{"model": "self-supervised image encoder", "dataset": "regions of photos with short descriptions (Visual Genome)", "train_examples": 203450, "image_size": 32, "crop_scale_min": 0.2, "horizontal_flip": true, "translate": 0.06, "color_jitter": 0.6, "method": "simsiam", "arch": "resnet", "norm": "groupnorm", "activation": "relu", "weight_standardization": false, "depths": [2, 5, 2], "kernel_size": 3, "stem": "deep", "avg_pool_shortcut": true, "widths": [48, 96, 192], "projector_hidden": 512, "projector_out": 256, "projector_hidden_layers": 1, "init": "orthogonal", "residual_init": "none", "optimizer": "soap", "beta2": 0.99, "lr": 0.0029, "beta1": 0.9, "shampoo_beta": 0.99, "eps": 1e-08, "precondition_frequency": 32, "max_precond_dim": 1536, "merge_dims": true, "one_sided": false, "adamw_lr_other_params": 0.0025, "grad_clip": 1.0, "adaptive_grad_clip": 0.1, "ema_decay": 0.995, "steps": 8600, "batch_size": 256, "epochs": 10.8, "lr_schedule": "step", "warmup_steps": 250, "weight_decay": 0.3, "adamw_weight_decay_other_params": 0.05}
Rows from block 6, named by matrix and row number. Rows with one number belong to one channel. Each number is 128 + 32 x the weight over its row's rms, rounded and kept within 0 to 255. All counts start at 0. Numbers have three digits each. After the name is the row's rms in percent of the matrix's.
# convs0: first 3x3 conv (model.blocks.6.convs.0.weight, 96x96x3x3), inputs 84-95, a 3x3 kernel for each
# convs1: second 3x3 conv (model.blocks.6.convs.1.weight, 96x96x3x3, transposed), outputs 84-95, a 3x3 kernel for each
convs0.73 132:058101055112181111125137134153147116185165155132140122147118133152137125137130105255175213114134124135164103144175108115115116142133132150137103141164172107123090114176158131170166122139185157114114121066088159123099088097118098084118068059063093093121129127129185099179179135126119128103195177168122124125107094092129124124
convs1.73 128:182188196167174138136149105127120139128141147104143114123141138135117127156145126190247180183187225093130183130109124070088096095102060136117127128159137155129111129143108128097112129067140106090097087111102100118156157124146069062062033080000102073143108112140126103140139137132140101118184150139134159119149096077139135149
convs0.74 092:086067109122137130172168119154144131127146113142124083136138128134095134131155124234181131171122166186180190129105073143118106141128139117059094086104121112124131159145217145114182121111154152148101116151132120132061149132145156133147153123182156137149141155169145184137100145084097117108154074085191193143149213176158192135
convs1.74 091:116098152084152113108133136132140125114118119106123135103175126142150112147120142150141186080059166180176139101137097091145148112131137114150089102124119104143133100156103090137157122136149135104134173203129127181140132108071032170109135197139117141125101118130137166149132143144142150124097111103099069123138168151137113150
convs0.75 089:107168111098203139140105150086127108100135151096139115186171167088136128090136107118119102128096104133131191127107127141119136141111073200193156174137104139117160106124126098124114077144158151036139149146111128101142191143110116115147144148136114159045103152147136170073136057153176095137135105091094092084078134090099138117
convs1.75 092:169093103150107136096127147096121106137142126140143133138116102182155125136125145073156171207142137244255169139098118081134071091106131100112076126138112156174152138162206129160192144163162112072094109106172152144129185072093094213134118126103142124126160122125243198150170072097137130122124095095183107156090108137107119101
convs0.76 068:081143077137165154109089101139141136124128119136117128114063138181091111156087094164122120191160160105137182203161159114137128104101100163121082105116109132092065178188150130119141130156159157150158190112146133146122126122063109129123077130108129096193116065177117092123159134132116086137117153143173125119187152145151122117
convs1.76 074:091099123138111093145102119133143142113113136143138144099159170118128159142141119130182193145200171138126136133137171109103139143164139140153119120119118126132120133099152154189135136145106137112103144111093126141143108084092111101117121034156112096109105092128103075109134169133145145107122147103192088096215147142167154149
convs0.77 095:123166138195163152171145170112112091109130077112116067130098055142134132085121126113119144112069127117097127116104115129138145078102102135119096123079107129100101137149126115113123145143166095160161159157104121147113084072111101101101088080088111102168091110154114124106091060104123080117066080097152133112157120141112121100
convs1.77 089:072128144069095132089090082125130112130148093125140121149133136117133143151124158158199150144151193127169210110144169154150133117144133112134135111125154152151117129112075068124095051137098136155150138134155167170155072094065123159032069070039108152116103120111106141152141089142128120135164108115124134140113110084172126150
convs0.78 104:101119125123127126066141149138137160153131156111121128132148161120120161146127145116119107074039011083071000132154148152113107179069105129152156151096133132115114127099110129157160096135135110044150122108117113118102122082139145149165077094173134132153124073140171094081165165174149144147117127154079084100135103147095095109
convs1.78 097:126159178086169104222121069114102108129110108131113127126130136122123085139160134072166059073123092099073050177090147153111125140122131150115146105103105140144128142136179101107132157166127179130137073106101092127083211162255223191186240223212121122101143108121128129138141150146104134133151135143145121171087119084146155152
convs0.79 122:120091100078123113121131117125144133117117087117122124113094137153103159164084056144091173087019169132134187100154151086103091138122131133119132142144145126125140169121146148140170206167230106111114130145128138082110147092150104109097092133106136155141113108082118108129106129125150116124118097113138119132124122145127136158
convs1.79 111:123161147150122097138128172141128120132117124131101128138147158142113125122126114134109174132100054066093088138126135118109159177144117128137161132107126085097112130135130116132111150118159156136130097155160164122116124183079084183158228146162138112159171140116138137112140165183123110144146131155131120124088097069108096126
convs0.80 086:114085070110099077086073060118136113104132076120128103126090134140140173062126168125144157103097130084066104124107077104118137109145126081101100167163168120117124085109106086111107101149109170179146126153115087167131098122117123187161095141120162104101142147150102122126115117139157121179073237082132141164124121062090100123
convs1.80 078:194135106104098123103102118070115114139131145125112118157122096124134153125113137115061073091134132108141146133166145069135118097130073119158097144178127078104102113118136148141086089155161113185107073126105121120186152080104083209093090120157063129131157147148123118125156139129102144116081118156107120143116134099155086181
convs0.81 161:096083070099086139117130148151136128129140124127116135124143147153130172149094126221182000205147026249197112126156132156129110126104127170116139137179141123095169142091138158097157148118097137083165106054131110147117118193181172180149176197150114146146128111120135109130117120153128138097144155112107104150126127139155150167
convs1.81 131:136157130159204206255231231148126129165134134145131119128171138100121147116129153091197046108170108068133131163108128092086052146081063115166158144095152106098160135124094143142091144134150174162164124118170137136141127114094130118148109137130148130156120130095108129137148120132140138118133120170138164105136170139167182128
convs0.82 087:127150141122147096176120158126144189167147142162149163168151102126128128151101186172125134118084098105106161139169135208169171147130117198149116174109108144115088096141143129116137165159181097053052155038086075111080092086105081110133114129130125157148128152149162122149134099128134117089133169167046094108096177145130123111
convs1.82 086:078146153143161194074116143129129147156128114139147149087125061163113102117140120138122095109176217095117105124167089144135101162104084132130125095137112131141081141138053163173139105120143114213121157125108116066095155147142127112148165181088140151126146137148079127148101102099111127166152130065092161119083197111086072142
convs0.83 102:113172117116153129071125209164155141123141131119107106102119123141184086170157111080077127141120139168163185142134085103131140105121099119137135102124124079138075087149103085097082090112086137119134181185135129085165121121140106129141095136137138118144132170125088111129162086156152078184100081157162096115101119158097126142
convs1.83 092:162127102167131137150118154152156163131133135120134140118135172125117173100110126195158095172097114107128090106116178103109186144118193080106143133120184151089138114173117103147148141117096116105133119122165111083101151069118148139116111118250129124152143165141111078140117113122141101152114121100099146119070142113083112105