{"model": "self-supervised image encoder", "dataset": "regions of photos with short descriptions (Visual Genome)", "train_examples": 203450, "image_size": 32, "crop_scale_min": 0.2, "horizontal_flip": true, "translate": 0.06, "color_jitter": 0.6, "method": "simsiam", "arch": "resnet", "norm": "groupnorm", "activation": "relu", "weight_standardization": false, "depths": [2, 5, 2], "kernel_size": 3, "stem": "deep", "avg_pool_shortcut": true, "widths": [48, 96, 192], "projector_hidden": 512, "projector_out": 256, "projector_hidden_layers": 1, "init": "orthogonal", "residual_init": "none", "optimizer": "soap", "beta2": 0.99, "lr": 0.0029, "beta1": 0.9, "shampoo_beta": 0.99, "eps": 1e-08, "precondition_frequency": 32, "max_precond_dim": 1536, "merge_dims": true, "one_sided": false, "adamw_lr_other_params": 0.0025, "grad_clip": 1.0, "adaptive_grad_clip": 0.1, "ema_decay": 0.995, "steps": 8600, "batch_size": 256, "epochs": 10.8, "lr_schedule": "step", "warmup_steps": 250, "weight_decay": 0.3, "adamw_weight_decay_other_params": 0.05}
Rows from block 4 of a small self-supervised image encoder, named by matrix and row number. Rows with one number belong to one channel. Each number is 128 + 24 x the weight over its row's rms, rounded and kept within 0 to 255. All counts start at 0.
After each channel's rows are labels from the 100 images, of 14848, where the channel reaches its highest value: "strongest on" is what is common among them; "peak at" is the part of the image that holds the peak. Only what is clearly more common there than usual is listed. The data: regions of photos with short descriptions (Visual Genome). In brackets: how many of the 100, against the usual share in percent.
# convs0: first 3x3 conv (model.blocks.4.convs.0.weight, 96x96x3x3, each kernel summed), inputs 0-95
# convs1: second 3x3 conv (model.blocks.4.convs.1.weight, 96x96x3x3, transposed, each kernel summed), outputs 0-95

convs0.46 [126 148 115 143 120 150 152 158 120 159 137 166 107 165 102 124 124 134 170 113 158  92 122 173 104 154 123 160 130 173 115 144 121  99 138  66 142 134 191 195  99 152 148 121 119 151 132 116 106 136 148 157 146 139 130 158 162 113 123 107 128 121 132 125 119 130 147 108 117 126 136  97 125 135 103 104 139 125 128  88 161 110 120 154 156 143 124 169 116 106 144 142 115 174  93 154]
convs1.46 [133 105 100 132  91 125 104 135 145  92 200 177 123 136 107 108 134 135 116 105 116  80 129 150 132 178 120 145 132 128 100 118  85 108 122 137 100 146 160 138 103 128 132 137 142  94 125 131 115 124 130 165 150 115 106 135 127 136  93 132 188  92 123 130  85 123 138  88 127 137 144 136 125  79 126 126  89 115 141 146 123 158 143 151 108 111 100 172 135  92 146 102 135 113  80 114]
strongest on: text has "sky" (34 vs 1.8)
peak at: bottom left (27 vs 9.8)

convs0.4 [140 131 149  82 162 104 143 110 158 113 150 108 106 107 116 130 144 124 117 124 103 112 133  87 135 106 113 133 123 147 165 135 113  71 107 142 157  88 140 193  83 128 110  94 173  99 120 178 137 175 152  96 140 171 116 132 133 119 118  89  98 158 101 101 113 118 149 102 127 112 142 127 118 128 118  98 105 142 117 165 103 116 136 121 131 159 131 108 125 112 116  93 148 102 141 150]
convs1.4 [116 153 130  75 148 142 186 108 123 190 123 106 107 126 129 140 166 126 126 108 127 130 129 135 142  99 131  74 109 107 133 150 169 134 105 153 109 170 100 142 147 118  94 113 121 117 115 125 168 130 120 113 149 123 183 112 105 110 120 128 127 102 143 137 140 125  71 118 113 142 139 128 126  83 103 119 139 136  85 133 138 203 142 103 102 150 108 117 123 152 122 126 162 133 151 115]
strongest on: text has "white" (29 vs 11.4); text has "sky" (26 vs 1.8)
peak at: bottom left (36 vs 9.8); bottom right (26 vs 9.8)

convs0.63 [136 115 162 144 140 139 104 123 132 112  90 130 143 123 124 106 133 146 168 142 140 122  81 203 120 136 132 173 112 119 132 135 151  95 117 123 133 165 101 125 121 162 114 112 132 143 118  97 103 121 144 154 158 116 161 139 116  93  56  96 126 142 125 114 130 128 161  75 198 126 122 118 143 125 134 129  94 105 134 171 112 146 155 152 147 132 126 143 107 143 119 181 122 133 116 137]
convs1.63 [136 141 120 135 132 107 113 128 133 114 142 150 110 115 125 110 133  91 157 137 136 122  47 196 136 157 136 134 135 103 113 138 103 117 135 113 128 135 135 153 110 143  90 129 145 133 138 110 132 160 128 107 180 118 102 135 147 133  50 151 123 169 131 136 121 151 120  64 139 119 116 133 145 106 116 130  57 118 167 142 132 147 121 106 104 115 109 141 152  93 111 129 126 127 118  92]
strongest on: text has "sky" (27 vs 1.8)
peak at: top right (26 vs 9.8); bottom left (25 vs 9.8)

convs0.67 [ 55 137 137 141 169 129 127 119 149 133  92  98  92 119 142 160  91 123 159 103 102 147 140 127 127 155 114 135 119 156 132 152  55 108  96 129 143 128 112 110 109 119 109 118 133 127 113 169 120 134 142  93 118 137 113 104 111  97  79 116  99 117 151 127 145 106 139 147 128 126 165 131 136 156 194 162  87 110 105 135  91 112 135 153 117 152 143 125 114 111 143 127  93 124 157 114]
convs1.67 [ 95 136 117  94 186 121 185 137  92 120 154 137 125  93 108 124 117 144 103 129 128 164 176 155 119 139 141 152 115 141 138 115 117 125 100 144 108  25 147 175 148 129 142 111 154 145 141 117 145 127 127 114  96 109 143 138 136 147 115 135 121 160 160 131  94 130 135 157  99 131 152 137 121  80 125 147 141 121 112 152 121 136 143 101 163 145 136 103 114 125 126 142 138 151 112  85]
strongest on: text has "sky" (28 vs 1.8)
peak at: bottom right (95 vs 9.8)

convs0.54 [174 134 123 149 166 121 139 130 150 122 113 114 139 123 102 118 155 145 161 132 129 129 109 141 135 102 143 168 128 148 132 146 122 168 100 127 119 135  95 122  88 104 117 103 138 153  99  74 120 128 137 132 115  86 158 133  89  92  40 165 151 171 138 114 135 132 131 150 160 201 130 139 158 152 141 124 110 144 128 149 132 134 130 118 145 100 160 140 118 139 118 129 112 133 168 114]
convs1.54 [134 123 115 153 105 103 120 137 125 141 125 129 125  99 138 105 205 114 111 112 178 108  75 129 139 125 132 101 139 105 131 145 128 116 112 127 147 124 126 159 105  99 126 150 131 133 135  88 140 158 142 146 138 131 152 107 118 161  83 134 146 174 131 107 146 133 110 111 103  83 166 123 110  90 121 137 134 158 116 111 171 166  94 104 155 123 129 125 122 110 126 166  56 159  96 131]
strongest on: text has "sky" (30 vs 1.8)
peak at: bottom right (30 vs 9.8); bottom left (27 vs 9.8)

convs0.81 [124  74 121 114 115 124 102 140 156 145 133 141 167 143 107 154 102 109  75 181 140  96 120 129 122  93 134 146 154 111 113 135 128 136 111 150 155 158 199 158 100 141 135 130 129  87 132 147 143 165 146 171 128 140 131 139 117 108  75 114 130 144 166 142 132 117 143 137 121 166 102 149 147 128 127 121 123 112 119 120 174  81 126 121 111 140 169 115 103 104  80 134 101 144 139 151]
convs1.81 [151  77 135 123  92 123 156 122 100 119 140 150 118 140 137 118 131  62 129 136 164 123 175 115 135 144 157 136 138 133 167 126 110 120 121 132 112  99 188 160  94 115 136 141 159  83 110 132 143  88 106 126 132 109 110 116 143 164 120 167 140 106 164 117 121 145 127 142 153 114 143 122 128 105 109 128 152 114 107 138 184 139 101 142 133 118 111 146 191  81 118 122 104 170 115 119]
strongest on: text has "sky" (30 vs 1.8); text has "white" (29 vs 11.4)
peak at: bottom right (45 vs 9.8); bottom left (28 vs 9.8)