{
  "dataset": "regions of photos with short descriptions (Visual Genome)",
  "train_examples": 203450,
  "widths": [48, 96, 192],
  "projector_out": 256
}
Rows from block 5, named by matrix and row number. Rows with one number belong to one channel. Each number is 500 + 40 x the weight over the matrix's rms, rounded and kept within 0 to 999. All counts start at 0. Numbers have three digits each.
# convs0: first 3x3 conv (model.blocks.5.convs.0.weight, 96x96x3x3), inputs 28-41, a 3x3 kernel for each
# convs1: second 3x3 conv (model.blocks.5.convs.1.weight, 96x96x3x3, transposed), outputs 28-41, a 3x3 kernel for each
convs0.81:503457526464577495542497474501524471526545506508497498540481470514477457514531510539570521644578522509463496476557513544482546623511614474538484504531466502517455444425496456529576526463464521508522495448514456445558497486498524532507496445452486458447505463515516524436477443305510495489538498467449452477486480481460487486472488474494532506462513508540532508432471493496543531
convs0.82:484497533539555565442468431489480482505521511495472476475530509559435414465447429478558537469536465569469484454517476560488481486433508550496502534503535503482504502486459469497522512489534508516407422427569535478500524521539502535513506523513549530525491573543430481471442414526555504476527489407493494503496474491526503559520638549451531410497554441515526483470507478562452534
convs0.83:538548578507561554525569539388490545457583510512592507406454432414390469401492510549493471419438434460512555469462499550488523599583552490471475567540519485476418456512485558492494487509458482425481532575548527482577508489488452491473431478478583486469489539466560515522510604498533642519506615544479507510464471509464474505488522571538532571435445447473544526432488476485454506
convs0.84:534485510475506483448532513532506512529502491509504467491478447512476441501479487584516499478441486533517443506569549506525502538472520462510507481503533538558546476485520451491496521510496435468471498496506543484526477493502524505497485526539526508579537606443599513575506508534497513507451487484489446479484447507506472452477474482532517507541487488462438491557489520443424407
convs0.85:526538558515495513485502542411425420476491449444435398425443447572576489485530491528561554398530499409527536534519590604559552591554575524441420496451517500441423514483501487562426525553517552465468465561495472423436493495478490474516482517520422532482525442498468531504463550517468474454409447472501497517476442485477437489531510502451500463474476502377450463465490518478529496
convs0.86:542532523481503503479486478536501463549511477546474464499501440533590478529643570523537478487477425478453458475581444472533461524541490466504449544479459520464469499471483512519490518485546499532563513553494437458525484493503484460510521516527428634526598427459517505551576504575589476479504485508509497527496476484530535532523502505478514462505479475484507546530530481520514472
convs0.87:452523491484443461492450536513488540465463476534545468483496513539527435509524542579546457501493480456440436530550509493474507521488480464491464500527533488524504455514487476444451526479462464443509523517546460463485507495509495477459510492512476575471503462522582519577477465464498486480478494494497489438508502461495495517504496480546538499478475482478489491473483475498457487
convs0.88:436536495496494500527545582516564607512570575466540564507404483510459510507542557428490521441443477499559514484564506435476492522547551458488501461458472489484541503556480528584449458538503466401480527499509474385507479504472510497510523505527503567447439499421552513480466473496480589561482543494531468491491468442448523571502470521499515467457513481493509523491477473495499476
convs0.89:532458477517469495493436372466504445550551517517480484433458459474498482431563525546564438478521486477497441514531528458479454536485506382446522513497514475507460498488457501515440522526502456512501487501485511496469543497515486498510493475539492491418525444432458451469523445520486476471459494508492520491477524490467522499531499510515479490545501540513502493488502500526547501
convs0.90:493495553429423451561471537462410528477393519492463507409494382516481493540464425492508428464446368474608503375470516520424470430548547465484530475510557515501471504405471412443462492410483573407434354384516687518396506491527476473485517491549591582520512496546420541441532497462522515415531502487509526492550544512549550502553532521549515511489553533530475408413402456475414547
convs0.91:548480477508557514514554544459541515543562540512530478469467445480465521464540538519551477474494427590658571575559597461465511474497504486477536523481525506527550477517409533579521515526529418426453546532537521503579542512490472475446486478500468420463444456417455449470473531518532547496462560506491504556507440488526458467547506495497478481540519482530583535489509540502544500
convs1.81:528499473517486496506526510547525505512470540470492540549507485529554563502590512501522542484466485465450485628397481490524570562520556486484515455443529461551556520489528501469541544515564439518516443463469498498477486411490551507483456510473430521461602506433527474511517486530575521466509484506502476471479496500484510514497413491509494471439497545478427570542547454439465516
convs1.82:501490480475487521493515511535549445599549493511541495558507522463534443514597464503484481452527520475522499599539474489558467491578533462524516488527537526529446459444403491469491384515449554532503476652534528540482459411458448500455533481528533500482519473530540474565467538443516499554478486506517441418484515516495514513494452503536508569545532552507527497539499556570491469
convs1.83:512484507498481504487492435479535517518504514554494591468385361353459581472416511469496433433499509509472451451537500607625436491483600489482510522486580504492490469593573499501483459521439544383480519555498478528463509488540463499499436534473468498497329377503511460524512548544508429493468458477541441518471527498420444421487511574517595535510475535420456499447454497429469497
convs1.84:538452493518488517474531509493528497518526429567572529382484511480458458539512514511501521501478485507524507368560465382547510489578440533498505516490472504508479500493523492527529463492503444551502541492462505507485471509493511425493461477411449517507526502528431506459459487498497515511511465462534469520536558487537494509495478547525540491572477438495515498468501515487529486
convs1.85:504546495497505492503524506536445525510502466457576524442452490498510481547418450462521496534543398420543514445452419516599445476569378526492529492454443510504466538601481553619517505614533560565557510512543525542509416552516548528543458526476460461504512522502547458462528497499535524588498491491498462488511521554516542527531567520509562538535551571439527540506540479550460500
convs1.86:472531526498497503525443498539436394492512570458534431571480500482551484529517421494428466484445438505466451543472477496455478437387527467436440471490530544463472571573551520590584521565481525548548547530504568520549518520562566545539454515513505506507481497509437493513514524489501511486463528514516545513542492523456544574515499474566486521499492528480422470476514462516492513
convs1.87:509504513516514501537478501551446469414440497543545514467454439470527447497509528538522517485493474538519558554510522468434449438441427531539539519485481499512539485457498559487480505507485516524522555502501563568518476515545466505521462492462487454459443501574481462511491488470516518527502526530510466485548507492470482488512507512507546492475519485487507513488472520439480509
convs1.88:500476481544541451438513558491490476460595545545570472476474444422459435474500469536498481506490464529498528483434572516497505458653513521496547508496552541528530460566499433499521398498385509483540524487530535514520543526462530507535557455508443457557463451465550486497465489490509494492482523499502526493507540513444565516505551493526528511465513488541534499519493452445500492
convs1.89:475529516478465530506504512533514525467503501499576499585554516523484485530528448575479557548465524483452553431444470447536535446553474518476555529481561490513519479560568438494489450599531514498527478516498457454535524545509470472496518503517494455460466464490567506483481484499503490515525458523515503516529455477520525539491514534533510558505522497512514549537448478534511525
convs1.90:484540520478511502478539512583490437595510456605568438593490544485593508583466529581575494529519485557508487480573502501465388639529374493535542514535577536563473524403384550467383426399319503548542477553586589532535532547474427498530452451456547434436447485463457455443400491469457507465482492511476597518474470515395518516433499498444482506427490470504539510486492471494473525
convs1.91:491475539531506504477551509470589499541473551582462537404454415455446395494347525435505469454405574473476572470543607463533565412542607475475490508503497476495439508490550525579528506583516500480473502541466440520492483441486537475488537501589508466523529474503480469516527460508560555546499563509555492567520486517510537484494520524474480450484450468487504535567549504491459531