Weights of a small self-supervised image encoder.
Model: 32-pixel images, arch resnet.
Data: trained on regions of photos with short descriptions (Visual Genome), 203450 training examples, 10.8 epochs.
Rows from block 2 of a small self-supervised image encoder, named by matrix and row number. Rows with one number belong to one channel. Each number is 128 + 24 x the weight over its row's rms, rounded and kept within 0 to 255. All counts start at 0. Numbers have three digits each.
Before each channel's rows are labels from the 100 images, of 14848, where the channel reaches its highest value: "patch colour" is the nearest of a few named colours to the mean colour under the peak. Only what is clearly more common there than usual is listed. The data: regions of photos with short descriptions (Visual Genome).
# convs0: first 3x3 conv, stride 2 (model.blocks.2.convs.0.weight, 96x48x3x3, each kernel summed), inputs 0-47
# convs1: second 3x3 conv (model.blocks.2.convs.1.weight, 96x96x3x3, transposed, each kernel summed), outputs 0-95

patch colour: black
convs0.79:117130132130135121118139116099127177114083154134126095092126102091136126079129106122096166140149114149107131143116086144129162063096125142129114
convs1.79:116139128114170149112151107121168121138055154119090150132135174123187114147117132118133120080124130133117127157086151107105122110179126139149117133136130137154113177116111107141102113086110126158133126151133149108134122129110098138141128158094140133098168125142157120138127118196160085116

patch colour: black
convs0.36:146124150144113118112109115129082145146152147163132077101101112168124153098147139104119133107149106131146130134123102136090161103138079150107181
convs1.36:142118164124125123124064129153085127125097098136140130128146069132063107123132136125114124153086143172134083118086126129111102149112077097135148080140146131100130143154111099158098158133155085086111139100124120140135089099117128136129113126155110149124096125134111126131102128098109141113

patch colour: black
convs0.82:091114106117113104116082129119160154070114125168164122149083120111128113153127118125095118102140110130109109123138101166093127104137130102129178
convs1.82:144122124140143136099159127118090131117134135157098148108149113141120147140153121125139102013155140165079160133131150122123167127091114100138121134122100110140096158115147113183132088151122136107134125136180148149113130150128115149114181117123122155146102139138109126149140097140138124123

patch colour: black
convs0.52:087105149163132134135149167137049143132122136119115099083069124122106108154145155147121139122138111109137119160125135101096129132140140128109158
convs1.52:151128168100116121115149133134165068133162138098162108112137166109104160137122123130111135133166119163072115110146102154101149106132168166151080133150161163134149130059147151136163120128120138125135132170122125146132114131132127137129123113173118144119124078138134156137124130105170095108

patch colour: blue
convs0.13:105120088151126094133122129118134146100118109116081139095108145109130092129140109099187122089146128092144118075143140124126165088131145152138102
convs1.13:123131108099130125147076143132163103118139166130136112128137110113152107127122137136106127115124108116089173182187096119118127114114112093128092131080109124141141125140164175074162150096115123137136130120131137157117082104115124133134088107220119122159130139110142120125139120131124138133

patch colour: black
convs0.81:089101118187106113111131145056120150161124133118111105102108098147106081125133153115165133131134116139145118092126151143098149110100136129121117
convs1.81:132092194120210122103169129128075114135146166106153129136143129106133138111128119107101127137163124119134136123170135101138151120130141133099117145135149145140143126114095154087174129150130129120153138125144136104101125141103114095170151142157092116130140109164056170123128126140123111136