Rows from block 6 of a small self-supervised image encoder, named by matrix and row number. Rows with one number belong to one channel. Each number is 50 + 12 x the weight over its row's rms, rounded and kept within 0 to 99. All counts start at 0.
Before each channel's rows are labels from the 100 images, of 14848, where the channel reaches its highest value: "responds to" is what is common among them. Only what is clearly more common there than usual is listed. The data: regions of photos with short descriptions (Visual Genome). In brackets: how many of the 100.
# convs0: first 3x3 conv (model.blocks.6.convs.0.weight, 96x96x3x3, each kernel summed), inputs 48-95
# convs1: second 3x3 conv (model.blocks.6.convs.1.weight, 96x96x3x3, transposed, each kernel summed), outputs 48-95

responds to: text has "sky" (26)
convs0.77:54 32 51 58 71 36 48 51 44 49 01 44 51 47 49 59 40 53 46 37 48 40 48 30 51 59 50 58 43 39 61 61 39 61 41 20 67 36 42 42 42 40 54 54 29 45 29 50
convs1.77:46 64 50 71 73 50 35 63 59 42 32 66 63 40 52 38 61 53 52 30 59 43 68 57 56 79 42 48 45 48 63 51 31 40 49 54 35 48 56 72 56 52 34 63 24 47 49 50

responds to: text has "white" (28); text has "sky" (27)
convs0.64:53 65 58 36 55 40 48 63 48 46 52 46 46 44 59 43 63 37 46 49 53 53 51 48 68 39 50 55 53 42 56 68 83 55 43 46 51 42 57 31 67 45 62 65 45 49 41 54
convs1.64:41 58 44 51 62 52 28 40 51 50 42 64 51 49 62 53 40 54 58 32 47 61 45 40 42 30 32 49 53 37 55 52 40 47 69 48 47 48 50 14 72 44 26 52 64 45 50 19

responds to: text has "sky" (26)
convs0.5:65 68 49 53 57 45 41 36 32 53 33 64 44 56 59 58 46 56 54 65 50 51 45 47 58 41 59 52 55 37 51 59 70 39 46 55 50 54 53 62 61 49 80 52 30 48 39 43
convs1.5:63 45 39 45 45 55 43 32 37 77 54 38 45 59 47 52 44 48 52 51 50 53 59 39 63 23 58 52 68 49 68 49 07 52 60 63 51 57 61 53 72 45 25 66 62 38 56 29

responds to: text has "sky" (33)
convs0.56:41 50 50 61 37 61 53 69 53 46 00 39 37 53 37 56 30 61 45 39 53 63 53 43 56 36 56 43 48 61 59 58 53 51 37 36 49 56 54 58 50 59 50 43 28 45 50 59
convs1.56:39 41 73 60 61 34 44 70 52 55 37 57 57 56 72 47 54 40 59 36 51 38 42 58 53 13 64 40 46 71 64 70 75 41 55 30 47 47 38 61 50 55 52 51 65 56 49 45

responds to: text has "sky" (33)
convs0.6:46 43 60 56 33 49 44 54 68 47 22 53 42 37 51 51 37 54 54 23 52 64 48 32 47 66 51 52 54 60 30 42 45 36 34 46 24 53 48 62 45 61 56 49 48 41 38 52
convs1.6:45 39 60 53 41 57 63 61 49 42 21 55 59 60 37 51 48 41 52 61 35 38 47 68 21 60 57 61 29 32 64 65 57 61 46 46 51 47 24 47 41 53 49 49 44 62 49 25

responds to: text has "sky" (28)
convs0.57:71 57 66 45 59 34 38 32 43 61 42 56 62 33 55 32 44 36 52 52 61 36 47 76 49 59 38 45 33 46 64 43 49 50 53 59 58 46 68 53 47 36 50 51 58 42 53 50
convs1.57:75 58 43 40 47 42 39 37 42 74 46 53 60 58 59 54 45 30 40 40 44 41 53 53 39 50 59 57 34 53 49 75 57 63 44 45 61 48 48 47 46 47 59 59 44 48 40 47

responds to: text has "sky" (29)
convs0.65:57 38 52 56 47 62 40 61 55 49 41 53 86 36 28 44 43 63 45 50 55 32 39 34 37 30 42 58 73 47 53 19 51 69 52 48 53 45 53 45 52 61 56 42 40 46 45 52
convs1.65:44 58 47 60 49 47 43 47 61 49 65 52 54 55 45 31 41 57 54 60 51 52 75 56 59 15 63 50 64 47 45 38 60 59 63 58 60 50 54 63 50 59 49 31 46 51 46 58